Weights of a small contrastive image-text model: batches of 128, 4.3 epochs.
Rows from block 5 of the image encoder of a small contrastive image-text model, named by matrix and row number. Rows with one number within an expert belong to one neuron, the router's apart. Each number is 500 + 50 x the weight over its row's rms, rounded and kept within 0 to 999. All counts start at 0. Numbers have three digits each.
Before each expert's rows are labels from the 100 images, of 14976, where the router gives the expert most weight on average: "top examples" is what is common among them; "colour at peak" is the nearest of a few named colours to the mean colour under the peak. Only what is clearly more common there than usual is listed. The data: photos with spoken descriptions (Open Images, Localized Narratives).
# router: router (encoder.blocks.5.mlp.router.weight, 32x128, trained with AdamW), inputs 0-63
# up: expert up (encoder.blocks.5.mlp.up, 32x128x128), inputs 0-63
# down: expert down (encoder.blocks.5.mlp.down, 32x128x128, transposed), outputs 0-63

# expert 13
top examples: text has "text"
colour at peak: pink
router.13:494561467476430580535493573493559464535466576450411522472480539482512486541445526593490434511520439504467506420488607504423452500497499449441489502559531458428544528471549477562533479543603549
up.0:478396480602487506388503550504542520570615456513452510575467479507492511484463566509455548519465549504405481509525470544534427481537454489503543440564466533537409575484387566462534482465553498
down.0:497561522527522487484584459505519532513449535500389467518466506554501532458525499502429462625498609498483521462467516462547474516571538372598455494430503539464625465585528462447563474468455524
up.1:507496472481480542455479512443554502487550466529507504526637418418522477497525483571480528521608516493412556441534563502514428492506509583592510417503536396495506466468518480498469545527568408
down.1:428538589535555476555455527442539501476413498571537425472539503493459536497598550585572441546573511546439474527425490509455488499454419488477432496599440540502515513513459454441481462502574564
up.2:430500560502504606413519483442479512346422506500506493446541529643495483542512566442447538479595500496473452454493493483548528513535521528473589451406504438495529501510446459528454502445426633
down.2:492502461560470489593503546470474524549543423511551617501518574473471489485433481451515523520425466496500511477525509408515549423508467459511513391587524580462451482516441457530502446505470510
up.3:442492488523495495519541508559503555547474479458479412570532489511557442550498499418540590513503512378546384371493490427549556546490509458524484413381462534533521466567514518517538469518529565
down.3:470445466425489507447489560451458486552525480447550518450476463411622537529493544499516518520476542445444522407500658494506569448447525515606597449462425490496480495499529529535453483552453475

# expert 0
top examples: text has "wearing"; text has "smiling"
colour at peak: pink
router.0:484471617441424361528547561488491517490536490453455524537607540563510547488502466492518513482457552561492618485476524465594534423509544566623559496509526542463392539576479439433507446537455525
up.0:405448546474536596490453507554489449540519491583528450610455579507512414491434532530547430413525588447503494493533521505552436554539514464468456446489480456543495485557489523542470442462502470
down.0:578480454481501496499481458529613501458502463510544415451499476588386497575433402414603458525509487437522436490513500425516500473543498510506513515427424481519482454479551491482493411526460442
up.1:544436557498527471436480418521456521461482435528527497386544524476512596386514525503512515441439520579466459521554498546557439511525514415526515495564530372517415516550518514567453586568435527
down.1:626576591450528434447401500442410518489460533441468560515431491571440494588473538532470516510520514577527502507528473502471503466441519397547488450485503507550541537436468514400504585572487506
up.2:558497406475550530441512510495531503386566460494477459501540454547558477530495541393523505524552500485533604533441533454525595487500522566446420511519471509528459498540545485526619388497567497
down.2:440544506545504328514506487479363524529502505537408486531541515506575409494519459502466455520540554520438468417510630468502452476472529527572496476562504524473504468508452545500507497518519469
up.3:497495546492418516498485497558475499469456492507479494529524404477448462411538507518529432521520533592418526585510533513534575548437566458518493501531595501498526418587505520583453625544479440
down.3:486490425543463498473496469539475526449545477474562484556495582521427462455484489520447584512526437484548524624535507502429525562530395545418552504435464550637505575484458516514520443571414527

# expert 6
top examples: text has "grass"
colour at peak: grey
router.6:540514452565472564435485454436522551440545465549526526398477421499465494562512559401479457524409436471549615525528553529587569541410495533478420520390594510594437496483421577575538450518448493
up.0:521512463560540533499484515509447494495380493379539432469556487484497533523488531516528508450493536512496502581568518583468456498526614605391539511514539550537435505427563465412570420392532575
down.0:473452508509551471399497522571467399546420473526441509501549458509574493638433452518536462499451529524540449518447517448495445564469514444462501483521533510489512468541477513570490362431586508
up.1:466449449510461533506538466532558550553402505524520506473425495577581491459448486555568543483620569476571477508503498534466435470518568441512580563469503500455472428478474538530549522499425496
down.1:521454445538496539533489496502434500510517519486548449613506548559469485530524418552479383505472397545531423557581465503370515509469552456504434558476487546578493563462451555552434492433441570
up.2:434471506468441489468627470576458495530398522525507446528616449458511407459425514433512488516522512502600469457539558500516459564540422516462479473514510453480545494499491528469588516496425443
down.2:515513438487498548536508443447440597535438436428476548477567508447583460506534481517589509475459393488576530499496375454515487509501450460568487519471479503436441536499467513508466444469483576
up.3:488520538556464430508503524546468500550524459505488525541395560611539591498528529529527451445469545448527501596453543516442416532482436536512435395540475554507484364431424507452531479457524500
down.3:528482475550511520436544530541548548586451410496479504554537518567559570424427536464517516535409567482546503510501569520552562392477565537377570452552540555483520496452510478416543537449472515

# expert 20
top examples: text has "sky"; text has "trees"; text has "clouds"
colour at peak: pink
router.20:448409484501475574473435488449543566590498454496505437493514489530469402476530532405492459593502555497489468474544550557595560489487538512484616540529484537508481571499469539521457588475392475
up.0:477526459501449530467441418541496502551463468459601457548541398552503491464534510483516502496496526546499639425506578537544449469444498464489560398419473654554481516577477503366422471534535495
down.0:551520635439584529536534498446532514536512485562550495444477526513609525505493484533433551406522493567363535475403536475488482502629517516538495449512534423397517536540474491462513485550516567
up.1:546554428616447519492530450488574454550479459540500444442507502486516535454464503560444460523495429470473516488455530534514469514537509448546468542453444552553435504525504506488521467475508531
down.1:578393609541551462512483545510490486494428517543509477475490553455532485450499548526561573526483449545457528505524567494573436462478538505441599472452468504465471511527591507460561490467646596
up.2:532472359431522582464540507467528497495460497580427523534518580551433534547544483497511480481512506546493477527540556388457499534502509466434528522525590532513489442503579519597496529527508421
down.2:426431517553483578490453497502487376502543553519460507514455450430484453483510433515496453485477473598486543550503502369501504508578543553490542540519500553560484489593438491484534539517591483
up.3:489500575505561452588537480495414487420517431523483487467622564576522414540509547440493442510474522545521569332469548459503488479485561480458538530502562432489498554500450539539487562511451504
down.3:468591498501545591488488490557496481521536543483451522446534530607456537527554498577419625539547558448466477556493593407500502482528592514600506452485513487484444573549545419467503438488530492

# expert 21
top examples: text has "table"; text has "sitting"; text has "people"; text has "chairs"
colour at peak: pink
router.21:448563506497519463493569440554521446519499556533479509435572484494522501458551444543427481431443505546486518380535499419473487501399490557447433479486552532534506479497602568501500409439472532
up.0:533429547505436543525593561466429437454568524528521479533446569443493495565530581438483450568487535512478501581488551438495525450510531496559468434585461506520521490472418476525606491428494478
down.0:564499515546542469492577502482505409516445492436487525511523512556541491433489470446480390612544483471479483580508441429528429410477428402566551543408437423555511507430495515438505522505521476
up.1:515437502499464417541490494533512585489490526464494544591392433453541486528464489418547439461565508501449434479550470528464526473450493465529532471525399528607547494389532467459490363559471503
down.1:484428456488352491464431417475520491488479502503476573442462589499467436503393600505531533544528452407483485492502459582488554410496391540515513420562571499500487528475521440541486567579490458
up.2:545493521548374520404452486570500467513465520539545427525534384455564615511488542506434504519552532437498437570546584565450436476475541517516465461508508505522545459517566552483408470430518490
down.2:527536478561433417502480450505470462488598446534514511452486392440480442545501464567591480562544500556548519452467470582562437582529419400427491574474478534460531468578567515518502594470549435
up.3:528430510398442579483532526562467485460568475484499552446595542512522474478458465537419457457451587496512552442445527519484499530469532528577577544540500473502532540539472527544563478489497418
down.3:468566538548436452511478578583479474405468582591387565498534491457337459502445492489579500484490444511602491628417510519545460478595480487500519540530490355477448508506467435553517523475416476

# expert 19
top examples: text has "sky"; text has "trees"; text has "water"; text has "buildings"
colour at peak: grey
router.19:412453416568504527432412502539560506496516513452484524565559478495600566445460556510549576548464566589537468551507577548433492494505541513464429526467477457451492450470574507518438439502573459
up.0:594481495437453463567553538549560478489565506477448520601524523493516439482498487493594621486483428406465491541538513599499452419545480534434524539501554530515473430393528606485446497468480487
down.0:466515544491564496493485449490496593479442470423507466521533530475565431371518543468427459535537477562518415587424410446548476543519558503460453542399495497541506537509508480510536565498522568
up.1:553557502427514504536607473410485554466560551541517473526482468414455485501493559462534528497547413536514422528588435485488478531443436458454535462443565505455477446575489561553565512515528459
down.1:524479514617483453430571457528547450512515554535456508549481473463478510434607528512535393519581492565498481555469572573483532494451548497466483463580489501505603468441486466558621505522513503
up.2:531557536450613486575437495589439538555483458485552539517520418516440500427428459512619514468516483515511414553546503560527450566476472518474551484548385516560527403523439529437561527483454429
down.2:450429490520469440543464471521460534439458449523575517562479568491554515516470530507490455495504409563504445400468459515491492464424441524602455504559413502473504606429528524557525448532536471
up.3:549430461543492547426501533492619483503498517511424500487536458491510578512513521429461522454451551448449582498481556569466537541501556422429510525384459412520405491560504535557491520567468492
down.3:471469502498451516483498548571481472496463506569530500438483478683442426561587557482498539408475545509513428540481458529553481563488557445492460504549461469526459540602507474479476579424505550

# expert 14
top examples: text has "road"; text has "car"
colour at peak: black
router.14:533519532472398490412424446548476597413501487527468475566464508556595488496542480514447562475586450505472423475433463532521469503442428521543564542518488465495491413486549476422455504524434470
up.0:526537502527478532496408562583573448471491420602595545367558574557525390475521479425438462423528461511517533510520523539464512538513534476517508516510415472520543461502589475455446424596477542
down.0:451565568488498511457523443555445482545490556557488522578508558503441532451521564482474592506580444524510403548520433433456610492490506504478563439527515402488496474500523518550423523550519505
up.1:413501429526500541544478500534548527554479443405542434449549476470606566514563479524531512433499394493562504516471484407540481402487548539513530512466533482447466483550557560530566483502624545
down.1:437469402522565509427560486443517518527467510474476520521520472489446610501525569524527371473389459511486521460430499457536534481453428494488469407485572505433509510509453482464492626474513533
up.2:455447463525577477550536519558473533590418514475510486479529477446482544470446552467547434481434547569549526465487459521546557551406604534558533546469554424503471511421474457531492576563465440
down.2:498538599527525557434497495512425518502520483573486468526470520443553453451465473466561545432442463477535486533506579443449495484576500482404507539474467487506514558582548636505495466494571507
up.3:482528531447480555445396475450443450435475546511559550490446551587525519509456478521552519477500517537427523425451544509427487475500438469413495480561544455524437383572526526525544502532649511
down.3:427503440473443510490514501540397621501510533508617468488530444520597544541534546498464523456519487490608477514414484450478420488631560500444509428453528477577547545483525520582526501416505542

# expert 1
top examples: text has "standing"; text has "people"; text has "holding"; text has "persons"
colour at peak: black
router.1:488510480467501518537520489557475458408500504521471579482570483537496471500616576549428481441512505487502480518514568492389457511517501620424511473525454523490562600529569549446428422444490558
up.0:514516525576450549427472476539495547524567475581508519491398437521516536506504496458479533433495453401460588480494475467505531446443525500517564437440497575596503419547402582485520504552494506
down.0:507491480456569496511484553465465554507532502504399532435589539540562487548487459477465449482351455574404526523436453484509514462490507538548587526557525558543506482510512451431430518506416496
up.1:438524545450464513461533444506556433449545371540447572459512488548504506562450424465547545574554535490501584512493459481495419583487524515620486421434517507558507417475562542544431575405428503
down.1:563519468542506514472445533525473552483452465528468582459525574513511566463584514541489463495449504441556384535562458447491415493509452537523515580522614479436596625514521455554507574521504551
up.2:474426551530525549460580498402556546457419480523490560590501537444474520476532504490528428559531463402520515466469548473479422423481471561443556570593522545492528503471529559481505384454581568
down.2:529536488498505544477489464441429596510454387448496558562501474492488530402523506503520557516489574530422519585539489489504512477468553605502504427480492538501499465564482482489419532523516468
up.3:593531515451491468504628462510457551464475472537408439481488435599499495573513531468515570523523430532494562476514459508486461563522481593467491423484472485531508525546399360513567559486524475
down.3:418542540498477520456390479527501546507517533469467550465532516506486522550468475488524514578427515441476482535528459483547555484445446559581468569610521453387450481447472526467485532566527416